config.toml
train_examples = 39062
spec_augment = true
win_length = 512
num_classes = 13
norm = "batchnorm"
activation = "silu"
channel_attention = "se"
depths = [2, 3, 3]
init = "kaiming_normal"
optimizer = "soap"
lr = 0.0017
eps = 1e-08
precondition_frequency = 16
batch_size = 64
Rows from block 5 of a small sound classifier, named by matrix and row number. Rows with one number belong to one channel. Each number is 128 + 32 x the weight over its row's rms, rounded and kept within 0 to 255. All counts start at 0. Numbers have three digits each.
After each channel's rows are labels from the 100 clips, of 14976, where the channel reaches its highest value: "strongest on" is what is common among them. Only what is clearly more common there than usual is listed. The data: synthesized solo parts of chorales (CocoChorales).
# convs0: first width-7 conv, stride 2 (model.blocks.5.convs.0.weight, 96x96x7, each kernel summed), inputs 0-95
# convs1: second width-7 conv (model.blocks.5.convs.1.weight, 96x96x7, transposed, each kernel summed), outputs 0-95

convs0.31:204136105142170109089146096144092119110085100173116167073129114202186175139096113082133119115066140114140110143148190140101082101116147113150108164072112140134124124114149157084131138090121100134168175117109122124120115187097111164093152113124213188187087127132146117127107106140058143135
convs1.31:109155049104093174126090072099110108108127111120106197146151166118123123182158138091159159115100136161134157074105183175118132197140152137127151105152093132174126113099139106154124186164141102097062154134087144085096167219139143118114152113108156141128170140158139078113171108105096111083
strongest on: bassoon; note C4; note F3; flute

convs0.82:172179155092064140097131155128108065202145148134167122137103085157125089122146174138116087109094128136099137150138109142165083133095119098106135123124091083125114156145130186094105209107106123113087123197164074116146158103146081175164098101105105156111145149120075132177173075083124167140
convs1.82:182115092050124112100125050153091133066127102146099126149072089135077134101103141082101143162136118129132177112095119092134122109112150067126092110140093164164108106108055099118124177119119097071073109085154101099168162109146129103099072140094173072111108153084152116161111125124089117105
strongest on: trumpet; oboe; note F5

convs0.66:156102084091081148186160142157081153197177113103119094100097136148103106106136138157107152093147106126098188112076139125085114109085137069105147191100182120162112163106163124094142128177175128147146108070156152192146123099134109111095127110195142069083086120128119105106094094100159152111
convs1.66:186114173108140172164116200147089131148106166106159127122084142122139165192136130090159150140135144136101109131142110110196081165148130098159165118144086133182104141148138128149171110138168113105090066130120132107160149063206094147199098126160150139111137073149101128175122150060131172161
strongest on: saxophone; note D#4; note F4

convs0.0:129119121146086160149150121169154133157077130144101098163135097151173085099135135110133155091184123144183129126109130075182149090081131235094131117178196084119161168105156136134101084143104137092139118085110084056139137127121162135194160132167157087156115086137144123089147105144134179114
convs1.0:154109125099157138075147086135146111129129117089117116106186095106079129130130111132179129099183044120115096117157179086148141122135151123145172076071071177164066109150115078112145072112097138128089097100126090107122166066114167141141123080103117119119140088116183074108151092192109103136
strongest on: viola; note G4; note G#4; note F#4

convs0.20:162108154083210091142137095164194086120107122106130136132099064121118120100144132178163144068057071095155131095111111139106145111128161143116174109109117141121157134110159098158120127132149044166118108111110174134140109082132169144097132187160118059143131103140118114174176193153116098083
convs1.20:107166117095113147151171176057161126137108127144166087077133167137113099070143134145117144122088184149085100122146137129140158102092102145102099115078103131054136109099129143125146128099181130114124185144059075183164126190098070156102117115117087161155175082126111129093109060168104132134
strongest on: flute; note F5; note G#5; note F#5

convs0.81:122133098137156150097155141089151145154160161076177109114131164151083108101162118120090160125019125124142204135088114114152167084130133076087155170062067142135168161059125123099142110068118163143141106146126149079124139107144086104147130149132134081117117137139127123169079175074102113097
convs1.81:103135097099146147104136157122088075065121099138128131117150096104132109111132097051122114094126156119125166116079057146136096110134172148071100082152151072126111076109120076113096139140108118155188113105145177082133093083132096148133164130105106101073129090138105102062127176070141212123
strongest on: trumpet

convs0.23:106092114141088121145178127108108059155102089158120124132103112163194119100106105121062065110142094126086107139111161131111081124106166063116114127136169180074108168069146117149103075121071180145118100139111091150140143095061153172148142120101087145126110147109184189115149106109134179156
convs1.23:118130149036091149104160111060104160140162125091111183081105149108097075181115116167155115174144154141133083130113102066142101123077149075183150123122148143112115152130139137146163116146125135103069138098143100081122136107129163130119116146132210153132069147069177078096107116092078142106
strongest on: horn; bassoon

convs0.56:155188122134185081106074073108221140157109161138116133121168084152162103094131137190092134126107122100145107136139118081085145124147089110129158147106132040158104108132111157100152113130135181147111080164169111138106149085140169071160079144084153107071180115126126101149148157133080119123
convs1.56:093102088117112094134087133167138076103120123158115130110125099097082121097143115105124131127102159142128133118099146117113104132135106148139120100126146141073191157095070123094072113123160183127125086108089168206155083149081006147132065104130093071099109089137151101068161104158113114133
strongest on: double bass; trombone

convs0.58:148131105117179116109104143133117099152091142142164198125112148133070123110126184124113084104151125114152102142091152102093094051094150068179096133169212160088148140058152137138110105088088150087125201123114129145098164148080118133194119114132131139159097091161111116118171090131099151076
convs1.58:109091095099072160116104082091171152135118173131134142120137161109102066153154121124167141177183143181145116121177139087107130159092123109130169068149068137152057088108148109149144094193130126074090125098113136108117152109082128066111124051139162135131112138117109109095103097062080106096
strongest on: bassoon; viola; note A3

convs0.28:117086172123150123091102081063183136109126145146117113087090150158149164137106070120159141138061167133152118135160145117116130112121113099120161141110140065138110146081071089076091111113066106103199144107179137087105072169142127123150077052164147107095198100146146095153105110117122112128
convs1.28:120124109101061164128178124131099110146130088162128092082155087127097135092086126056144135106123128090182108121142170118092100145142085155086093175087137124160146132098135190104058095124126138139147076117058157120138150173140105191147090201142139069097089115135179112137139131151108171096
strongest on: cello; note D4; note A3; note C#4

convs0.50:165152094114142070128136126134125144065163182176155165100138145104138132089147099083133124212091126115116082128128123181117099083076109114122123131114084120142144105132134115087160171064159114154169145149176107162163117175132145124080072150183077130093066122119147121205150107122073110106
convs1.50:110095111142103126158153111089091164108103092129193134085104189209109142116108126146130134148080180149128107122108101175189093078121151132081101110187165143082139131134154166133089159137111100085106186125054124136088111161155073107091103152159122105185144126080118140134147088090110077134
strongest on: flute; note C5; note D5

convs0.72:126150130087101115102176117102084064170116137154091123150195130110101171127132119080087115164093118137104155066157137161079157100107145118159111154103159083141140129168116165110146100118133167159165179160117157160133089115079066081083091141079170162093116157113104103049104115181087114117
convs1.72:116108088108188062130158113152112160084063179150146173103119161088110127144150097095164106115114149157152114137161141228143141111150114087100116124135196161132170167077095097107123183106168095125087122145149094088154148150168179145115167111144108154141126168113151114177156173121141075094
strongest on: flute; note D5; note C5; note A5

convs0.53:158085167139142110145150101177150094238121076134120171176192141158114169070090128130147073131154118158122112149078121107150116091102164173161103124181113137129078087155111120118095091053060152107151114110130095115100132159117097197140098152133145132157152123134167097126135094105111122142
convs1.53:138111144148132119138128105059137158135164154120138129110149145130116116148120159134116072182126167125112068184099134089083143132069072150082137096105117178145084148130140125187128094121101145083058101160164128138142126108080126091109146109122150155175050184135122067088104176208150115095
strongest on: horn; note F#4

convs0.77:122148112153120095112097153200122141161123112222131127086097105164102117097141156094141143152135103137076086151085114099116168124111078090148150085171156064082130113133089128181100117107142161184132144136068118091151174124084128145146160145143199097110071138097138152095167167186143156103
convs1.77:120131150084072082120127134109126176133153136114117113117135130083119105125173090105141145126145130123094159077167119109105135161091071120160121091087071133135098125083151085098141181127058131139091044100136056118113114123169142095079151040062125088124103116118161130081131090079105135165
strongest on: bassoon; note C#4; violin

convs0.4:169106110101090112150131099153169152148106084141101045133113131083129186157125083113137107131117135146103127120123109086087091148132075123087145143148106083146141150160067163141125085205155112101109115096084173113154088158135144198073166127146199112114188124118121087092137103196134148164
convs1.4:130093117130105148102125152149197159156202118110118162087160136106127108111130131073176168153136148086164132052156158144135126135103115119147097050088088154125151056072132118131134149121163141100143103150153156159118070130127198097111108092106102114110099105135091091133056147203149138165
strongest on: cello; note A#3; note C4

convs0.79:161147088123150098144152166111088107190065120131161128087100122122134108138112146173104141116057165112085097134167122148133113061092137082131171130148147130136124101081074161132109133095039097110106156138192126235075129098113125098098096132130111083127120135100143125119062108095108118129
convs1.79:174165129143116116177155167138135135205101100182178118136112183159137165108145176113101164109122154165096123147149151207084121129145107153111114175187169117092131180133064147116130137081172179150160129154170146139132143164128059185130154131155152186185147162125129143139132117112160165147
strongest on: double bass; flute

convs0.30:099076157117093085115161114156161170153138170223148138141205104106146167071153150146069150119096101140128085098122126110130124132124162144167146128129079109167118124134148097142152122114137128108095113065146114148127106170145157149166126093063128077130102127063094169207112167156178117089
convs1.30:095115125110150098090195139100109084132134172155149111136167160103103132169151137098078137141125184142109075161081188101025153111132133119148144084098139132065112085110135141085106128096079095122127177036104110158116089109165086116081108132116086125151133119115147075114104112158130109094
strongest on: flute; note E5; note D5

convs0.14:113122089099103135128132125145170158130090164169128119089108139144184109131062122139149076084066079143126118141105143081112117075120128061105123186081143150127144163033148094097137104176079145145183109108142107197115096162115095081138139136167151080101093096158092159103149095137114149123
convs1.14:117158145124100157107140098113131129164149109091175121116146159110124127186103135099130150155096164141162097079188171121142093156126181116139130148088141119116068159132144170153170082198095157103092120128116163155114209133193105117113140125141149120143124050137199113130095149087051177173
strongest on: viola

convs0.35:162105134126152115161088189140190115123072117146131159084119106152076114046109077137068120114143149050141117099130129067103104089122145108116145133065131083086103097102133135056047116083094134109103109142135113150122083129095154157147101142142124116087142157111104118101061146107148108164
convs1.35:130137120116129118147158150103167174194154134106164111149115124122140127115126105106104145154110089147128138144184142089102126109153019151060093147131144098113148152162124192165155097088131158095165082145138127133193136125038053153164129144158112130093092186162139124089140117183150092148
strongest on: viola; note D4; note C#4; note F#4

convs0.5:131133169119128083165137111147148125134121145177088169114190096089103119100126160142086119140143143099160150166121141100119140155134141069145138132072113164111069089112161123108103119072084116126121074197085100188093038126148186152144154108054184140136121158124125084133117167078089137149
convs1.5:054147151072098122161044089129116099165119123085163140158094117140147132115150168173132131173122102149054151184134103107134193134117084108068160097072143151129119097114140139193121085163181113136142158106146162188205120165152149131111138116100133084156115147108132131096111125160151112155
strongest on: bassoon; note A#3; note G#3; note A3

convs0.48:146133110071069161163173131167150153225135123154118118075114143106109089111085089123066129099137132145108108077130123136098107096105170122170145164184110101185109163115097109181153137124126130106125097098090174156120126143130099145166139121101167111150074112134130099097143158104153124012
convs1.48:155121167139137159138104140156157136151168179071147157132146143120175084105149124164120163111163182172127145142210165144130124145116152127250091123093138105153132051144137140120154133194099112092091106150135109149118127134156122132117108152094114135102054134139145150150109161163037154119
strongest on: bassoon; note C#4; note C4; instrument: cello

convs0.17:141129096113118051103157111103092108184107162144080126106190106181125168089108089153075125081100142145124086142144160121097115077083109059113116168104118089122135163067149121098117051101109147161114143120144102136101085175103080148124165132158156085127118111104145112121086112083087106195
convs1.17:139129126140137188163133111099151170185142118077166193119105145160142089185195161177161173113164168127159095159161144163165150155123116153133197093083156121154133132139177164185125156137138114157121133122114165120093130132136086130163193161125155190199106157160073150135121166137101125118
strongest on: bassoon; note C4; note A#3; note F3

convs0.64:112081175179127126099096123127048177117127117144095099107142128144110137104086101134105141104076157147147115175087156080125149136099097175150162195088091167176129143140158072122176098118084134186146128138135116138140132166111077141152158150114180082114104186107186079175144174115075122124
convs1.64:102112122136066144122062192089103116080155150116198143125107109115170114116131148082154148128087162054121093132113114156121157172116108128116142071097132157147102125144146076092094123195180128136107119134080200134183099111149139066156142090202151130158131131141099123092154163113135181122
strongest on: saxophone; note C#4; note D#4; note F#4

convs0.71:103113148128114094077111141132127088114105146180141123137153126196135144116151177116074059097106091147074123104131131061123123092092117116119112127149177168115152109100092154151085107143103121154176145107151148042092117105079141126177153130169169125147161045101186193087118121140112158165
convs1.71:088110130089097129107121169172163105159169119130098117109108098074125056135161105153183181163149104143166173085176138133070104128107089126180132106146062144105098102128141066073114145123040135101122065144110131133104087126116143079129117144100146141135069104128141077104128137155067103146
strongest on: cello; bassoon; note D#4; note C#4

convs0.94:187094071113081113120170125122130090145109160187130103107140094123122152130097109109097120106104175123086116109095091108119118146111117081139104142113149127110161101079101124111122111204162117105071138181078139136159096153060130118100203106162172089152153093138117131113123128163130164245
convs1.94:115063142115133120152128183060155141181151172120140153131131139133166076111162083111165175142143189110142154099184143116091150143113096123180152125091114125156124071087135106118165157140105152120122108174109110090074105108152144106104131045080123131129083168155139113166046160106110180092
strongest on: cello; note C4; note A#3; note C#4

convs0.75:178135148122091088103154109094078096174063121157110167075160110137091125119116138124120139123149107160109105068092121095098084057112160092138109111170146114096107127085126180107120118163084115069120120121158088188115117122113105190095082088068118085174108132124112112125099150122045087108
convs1.75:107137134069130114123178147101162126163111181123172131115142169142061099148179117170110129142141156183106100185121145085044098128057080111115147118116112130079176111163106172124143132125177158075126095149107105133158121156113125076059208121138159148159098151124145134133154130185121103148
strongest on: horn; note C5

convs0.90:172137116119136124118089098118110089126136143105109110097085131109193129118024016112133118123116131145099128132085148081161104112109133111106121099135158082158105150117106139102083150138103135106160140171110117127115090112142159169099143067189117109078147101153098142155194107124208143193
convs1.90:169112126094114072150190102137105112103123097089110146145153105138112129093107173082168115093147113119185086125192093113144071144132126124083129205135080192183134116159099172166212092134132146141100086142166128118158194152158105135115108133102129114085130131157143080092077153132085138127
strongest on: cello; note D4; note D#4; note C4