python train.py --train_examples=39062 --input="mfcc" --spec_augment=true --win_length=512 --targets=["instrument"] --num_classes=13 --depths=[2, 3, 3] --kernel_size=7 --init="kaiming_normal" --beta2=0.999 --lr=0.0017 --shampoo_beta=0.999 --precondition_frequency=16 --merge_dims=true --batch_size=64
Rows from block 3 of a small sound classifier, named by matrix and row number. Rows with one number belong to one channel. Each number is 200 + 30 x the weight over its row's rms, rounded and kept within 0 to 999. All counts start at 0.
After each channel's rows are labels from the 100 clips, of 14976, where the channel reaches its highest value: "peak on" is the class under the peak. Only what is clearly more common there than usual is listed. The data: synthesized solo parts of chorales (CocoChorales). In brackets: how many of the 100, against the usual share in percent.
# convs0: first width-7 conv (model.blocks.3.convs.0.weight, 96x96x7, each kernel summed), inputs 0-95
# convs1: second width-7 conv (model.blocks.3.convs.1.weight, 96x96x7, transposed, each kernel summed), outputs 0-95

convs0.58,183,231,193,155,174,235,184,218,216,226,247,213,206,250,183,205,226,200,232,235,259,217,236,159,181,220,263,244,170,195,229,176,178,262,254,182,217,220,178,159,196,139,216,177,135,248,225,160,166,242,219,205,180,226,216,240,185,179,209,203,244,173,183,214,191,212,181,223,226,187,184,204,160,238,189,163,189,231,206,187,183,142,205,204,218,190,188,195,241,261,190,149,193,193,235,184
convs1.58,181,131,189,218,181,211,196,169,190,181,161,146,202,139,240,178,227,198,174,182,132,197,185,203,173,220,161,210,275,199,169,206,200,172,177,213,185,188,192,186,208,205,183,199,219,208,169,209,226,217,218,212,167,150,215,154,186,229,182,124,160,208,205,192,237,200,194,157,216,237,205,178,248,170,229,246,146,203,179,225,191,237,175,185,190,216,242,184,191,157,215,203,207,187,123,136
peak on: E4 (47 vs 2.9); C5 (33 vs 3.7)

convs0.11,234,217,261,180,176,198,215,176,219,167,223,193,254,212,192,222,221,251,198,186,147,235,174,211,163,211,189,263,182,240,204,169,191,191,221,203,172,171,205,180,165,245,188,214,193,153,230,233,217,242,183,156,156,214,210,208,171,209,206,193,213,222,193,203,152,208,181,181,231,190,220,197,150,180,224,246,244,231,120,208,151,173,143,165,163,158,153,255,230,234,201,177,212,207,187,215
convs1.11,121,217,165,164,216,179,199,182,209,258,242,217,219,201,195,209,241,164,159,182,197,121,223,188,202,190,226,130,151,209,167,246,179,196,230,205,206,213,206,169,171,162,192,154,191,298,192,196,166,186,185,187,251,167,207,226,220,202,203,170,199,195,198,190,215,175,154,197,240,202,202,250,199,182,222,165,177,207,157,206,176,151,207,181,213,216,182,175,208,232,194,219,223,182,180,139
peak on: C4 (27 vs 3.2)

convs0.54,196,145,149,225,246,270,227,198,208,213,191,218,136,200,208,236,220,223,174,172,182,224,254,211,176,215,204,122,195,170,185,193,162,217,177,172,219,225,249,270,201,208,158,236,199,148,228,138,192,220,217,273,221,210,208,168,199,228,150,196,184,203,203,193,232,246,232,176,190,167,195,225,252,171,197,200,188,191,191,225,185,210,231,202,166,232,225,218,215,198,208,181,192,158,229,203
convs1.54,150,184,267,207,179,151,204,211,148,174,197,241,191,198,205,220,144,227,160,205,211,186,246,232,216,179,195,178,147,195,177,203,210,131,254,160,226,143,172,170,185,167,226,158,210,271,204,194,217,201,160,202,193,178,211,194,167,164,268,198,228,212,212,223,205,202,145,183,148,191,174,190,233,221,202,153,181,209,138,188,208,215,213,149,186,226,225,197,220,204,178,209,208,176,169,200
peak on: E4 (36 vs 2.9)

convs0.19,200,144,187,187,155,210,201,179,220,161,184,267,191,188,228,171,177,178,157,177,163,156,198,257,186,161,179,246,189,202,200,214,224,198,191,235,179,154,192,222,247,196,207,213,197,222,166,218,227,189,184,160,154,272,182,201,151,156,200,185,152,216,186,199,221,184,180,182,161,200,161,229,175,184,178,189,209,162,207,187,228,161,100,200,180,179,276,228,192,205,224,183,176,197,198,181
convs1.19,174,241,189,187,228,174,155,197,178,213,197,167,209,233,167,200,233,186,198,200,259,206,200,163,201,205,228,185,158,197,218,154,177,197,242,158,259,239,230,184,185,165,222,181,166,179,222,210,178,193,176,204,194,102,195,156,242,229,179,156,235,193,252,178,186,192,151,193,183,200,235,179,196,208,177,186,187,228,192,233,185,214,299,206,190,249,145,253,217,200,193,201,224,213,215,204
peak on: D5 (26 vs 3)

convs0.69,210,213,222,240,260,257,189,235,168,248,220,213,221,214,140,197,190,174,226,185,188,214,179,167,232,214,204,173,241,216,185,193,151,184,224,206,238,202,211,189,185,171,188,198,171,215,206,180,179,193,203,189,202,218,183,167,172,135,170,203,192,206,167,212,197,166,177,255,198,189,184,132,226,222,266,165,149,246,225,217,208,209,262,210,238,199,253,162,157,164,233,254,223,152,214,220
convs1.69,220,152,223,174,167,163,196,193,201,200,201,184,175,131,176,182,141,236,144,215,218,197,208,212,195,197,151,179,221,141,217,207,197,148,187,223,151,170,186,193,204,220,175,214,200,219,150,213,202,216,223,220,224,200,224,228,190,254,214,232,196,237,244,189,211,215,245,148,201,216,199,209,205,200,185,239,206,148,132,176,201,243,131,190,221,156,168,242,186,208,163,170,177,242,149,166
peak on: A3 (73 vs 2.5)

convs0.4,140,179,208,229,191,174,249,185,222,234,170,199,195,180,221,169,128,229,232,222,209,196,217,152,191,182,170,153,209,138,223,211,171,157,174,233,176,160,237,227,230,188,222,210,154,215,215,183,189,277,158,227,141,199,175,217,181,177,287,169,197,241,183,208,207,222,229,173,172,172,192,210,211,196,179,203,224,199,208,195,206,238,188,166,240,238,196,210,173,198,269,188,177,199,179,196
convs1.4,262,159,218,187,198,198,160,196,199,172,174,199,214,188,160,194,275,146,185,194,190,223,163,170,201,263,228,206,208,225,174,164,233,252,219,161,209,193,216,161,188,155,160,193,235,188,205,196,175,156,225,185,170,209,231,138,199,209,137,227,232,204,185,146,187,208,179,181,194,220,213,214,224,197,179,190,188,181,177,194,200,134,196,299,156,195,195,176,202,201,152,182,215,218,224,174
peak on: E5 (41 vs 2.9); D5 (34 vs 3)

convs0.27,224,191,174,207,193,236,186,185,154,234,197,135,222,210,181,177,172,209,216,226,201,251,196,188,178,213,142,199,221,206,252,135,198,190,170,162,188,193,200,149,198,162,212,169,220,123,171,213,189,179,207,191,216,170,199,239,193,174,201,200,236,301,197,197,143,199,179,277,228,193,203,205,166,146,200,261,195,203,219,157,207,166,188,198,166,202,203,252,172,211,179,206,209,214,191,190
convs1.27,195,215,246,167,181,191,177,201,179,202,235,229,201,216,259,210,191,185,199,210,210,173,236,293,222,206,191,238,187,224,136,220,209,178,176,249,199,190,164,223,163,215,234,190,171,236,206,230,233,260,220,171,227,212,166,229,176,197,205,254,155,168,191,176,186,179,187,186,225,150,236,221,195,265,230,203,169,226,216,174,235,172,199,172,265,147,224,199,190,176,210,162,152,181,216,225
peak on: C4 (30 vs 3.2)

convs0.50,225,248,198,216,203,170,168,201,202,181,194,125,240,183,211,184,218,249,251,257,168,195,197,192,168,240,258,159,175,190,185,212,239,223,216,205,161,175,144,244,203,123,209,191,172,182,232,234,179,264,212,218,220,244,189,158,206,173,213,141,173,194,203,205,239,161,217,215,218,218,192,196,200,216,211,209,205,225,235,192,178,196,241,242,224,208,184,197,248,237,175,228,146,192,165,218
convs1.50,172,210,203,203,175,140,165,176,184,188,197,183,182,163,207,187,210,176,164,176,181,188,194,193,213,215,148,183,204,195,208,170,151,202,138,147,192,153,185,163,216,133,195,210,194,244,187,137,184,209,231,171,125,172,220,168,198,245,183,124,175,186,176,215,185,215,168,181,192,196,204,226,202,234,178,175,184,198,176,245,148,192,166,147,192,255,161,199,187,201,221,167,263,216,180,219
peak on: E5 (59 vs 2.9)

convs0.40,211,180,224,206,198,190,241,194,132,188,193,179,236,271,190,169,206,199,162,198,249,169,238,166,155,161,164,210,234,197,188,233,226,283,225,237,203,165,231,208,215,199,193,220,147,238,192,222,241,263,177,182,170,232,185,212,227,196,218,179,159,179,218,204,147,179,212,175,187,184,223,221,197,259,200,189,170,218,153,221,209,158,265,203,165,211,211,240,208,207,188,198,246,221,233,189
convs1.40,215,201,205,188,191,205,127,183,257,188,160,233,195,117,168,182,213,193,179,175,190,255,198,173,213,198,197,191,171,187,170,128,151,168,158,167,207,233,256,161,151,190,199,167,215,187,182,150,166,147,199,204,192,155,210,196,224,194,156,215,227,188,167,182,257,207,185,160,202,262,188,170,205,172,201,202,226,208,254,222,225,199,159,228,198,217,223,173,205,178,190,178,164,219,215,224
peak on: C5 (38 vs 3.7); D#4 (29 vs 4)

convs0.39,155,203,214,213,243,220,192,209,256,196,204,263,187,233,212,196,207,254,254,124,225,214,199,163,180,211,217,184,241,227,230,156,196,204,187,184,231,266,195,226,225,228,210,203,224,211,217,171,183,211,219,231,189,184,164,213,194,248,195,180,165,141,112,238,202,222,212,198,231,215,232,199,210,181,244,269,217,187,172,200,177,259,196,216,194,214,181,195,213,270,204,189,211,215,178,226
convs1.39,172,186,173,167,173,178,236,170,192,198,232,169,228,203,191,170,206,222,167,220,213,174,130,157,198,180,185,225,148,167,175,291,162,193,248,157,166,202,188,235,209,175,191,202,133,153,228,210,180,218,178,180,169,188,192,179,180,160,182,213,186,207,212,159,172,185,193,209,192,169,154,180,207,163,195,186,223,232,175,245,206,138,197,188,203,194,203,188,128,167,157,167,227,172,210,146
peak on: D5 (25 vs 3)

convs0.94,264,257,212,234,238,170,184,156,249,151,183,186,216,231,204,182,164,190,159,188,242,222,193,177,221,175,192,171,205,211,176,179,223,153,216,128,207,252,207,228,173,239,202,197,192,172,210,221,214,197,179,205,213,159,163,198,210,163,224,178,217,209,172,203,241,165,216,194,152,151,152,204,214,218,194,194,226,152,199,178,240,215,268,215,201,224,188,208,197,172,204,272,229,128,185,206
convs1.94,155,136,183,200,197,212,213,199,132,177,231,178,149,177,174,215,171,196,178,222,176,214,207,200,161,187,184,155,225,194,256,255,123,195,208,288,164,151,211,166,199,216,179,216,172,211,190,160,182,212,223,195,181,202,185,244,176,213,218,247,158,209,239,201,221,217,202,224,222,270,173,199,234,158,198,193,173,212,211,163,185,224,147,200,213,199,209,182,167,168,196,193,146,177,178,210
peak on: A3 (90 vs 2.5)

convs0.31,198,185,235,172,226,215,168,228,172,176,163,196,225,168,205,190,197,222,206,173,234,238,224,171,177,161,241,201,243,175,172,234,216,204,195,211,202,168,243,180,169,131,177,214,220,228,205,165,170,277,233,209,214,183,184,144,177,211,247,170,209,222,155,194,171,173,196,190,201,137,164,203,171,241,201,180,186,267,172,207,264,203,221,197,222,193,273,205,203,268,237,196,185,208,217,202
convs1.31,194,228,193,220,200,206,151,201,224,183,187,180,230,186,152,171,222,188,203,134,204,141,166,179,234,205,195,186,185,199,166,181,163,216,218,145,231,204,178,164,231,203,178,172,175,182,176,176,211,167,175,191,146,205,262,259,229,193,220,185,210,196,185,217,223,243,159,172,192,207,182,190,264,198,192,161,157,166,217,181,186,207,179,218,148,167,145,180,210,114,163,183,235,252,212,236
peak on: E4 (25 vs 2.9)

convs0.32,212,172,158,188,180,194,201,159,162,221,159,164,245,173,211,184,216,225,213,232,156,228,208,186,202,190,179,186,121,201,205,244,175,172,174,111,140,229,200,190,250,149,194,194,199,226,245,217,172,231,213,192,162,203,201,161,240,192,226,184,188,183,173,206,216,222,242,251,196,196,218,164,220,241,158,216,222,238,282,176,165,198,210,188,200,260,176,205,200,191,220,225,200,188,170,199
convs1.32,230,180,243,229,206,179,190,232,248,189,236,214,207,162,193,228,155,188,177,224,221,209,203,241,166,214,236,152,182,151,162,179,214,220,191,197,180,154,235,212,197,154,236,183,266,184,207,149,168,227,202,186,182,242,189,143,189,212,225,172,197,248,197,170,187,179,167,171,157,260,220,219,207,177,131,179,180,173,150,210,174,180,167,203,197,202,171,218,218,187,214,178,204,224,174,288
peak on: C5 (64 vs 3.7); G#5 (27 vs 1.4)

convs0.8,176,225,232,194,236,203,197,223,182,188,245,181,192,213,176,220,193,225,289,219,197,235,249,224,190,173,216,189,206,150,184,145,141,245,200,250,160,210,174,201,205,158,168,178,222,259,230,185,173,220,212,170,158,258,212,224,172,182,212,212,156,219,151,222,179,216,190,215,215,241,159,209,259,240,205,233,181,158,185,229,197,180,206,226,205,184,214,205,165,256,193,152,186,222,214,164
convs1.8,219,193,198,195,139,212,195,208,235,222,155,207,201,190,227,206,199,155,136,183,160,180,167,150,251,197,144,197,220,212,238,260,206,129,179,167,197,179,174,152,221,207,257,226,180,167,232,198,214,181,219,245,240,138,206,229,241,176,225,164,248,209,195,163,195,229,162,196,211,138,175,191,170,194,157,184,180,192,165,215,212,159,187,210,200,175,162,198,206,183,201,209,197,180,170,244
peak on: E4 (36 vs 2.9)

convs0.95,173,195,236,173,155,171,190,242,197,184,219,246,203,205,244,178,251,199,216,198,209,201,234,253,147,213,212,208,192,197,219,186,212,215,186,303,218,181,177,182,211,229,269,199,180,193,213,186,177,221,189,221,196,270,197,182,172,184,171,173,174,238,233,227,227,204,178,178,214,194,243,222,250,196,208,190,202,209,232,245,163,199,224,196,177,209,236,228,159,292,202,219,213,153,152,227
convs1.95,162,209,169,185,162,193,174,161,174,197,168,216,184,192,160,211,184,234,172,187,156,182,206,180,226,218,201,126,193,198,148,183,144,207,228,128,180,214,153,212,183,177,163,169,211,203,186,205,207,178,240,154,180,146,190,212,220,189,235,211,193,160,216,174,228,181,164,181,239,177,188,230,189,248,227,165,203,201,174,220,201,114,148,186,202,202,195,187,227,134,182,140,218,236,165,205
peak on: C5 (55 vs 3.7); C#5 (43 vs 3.6)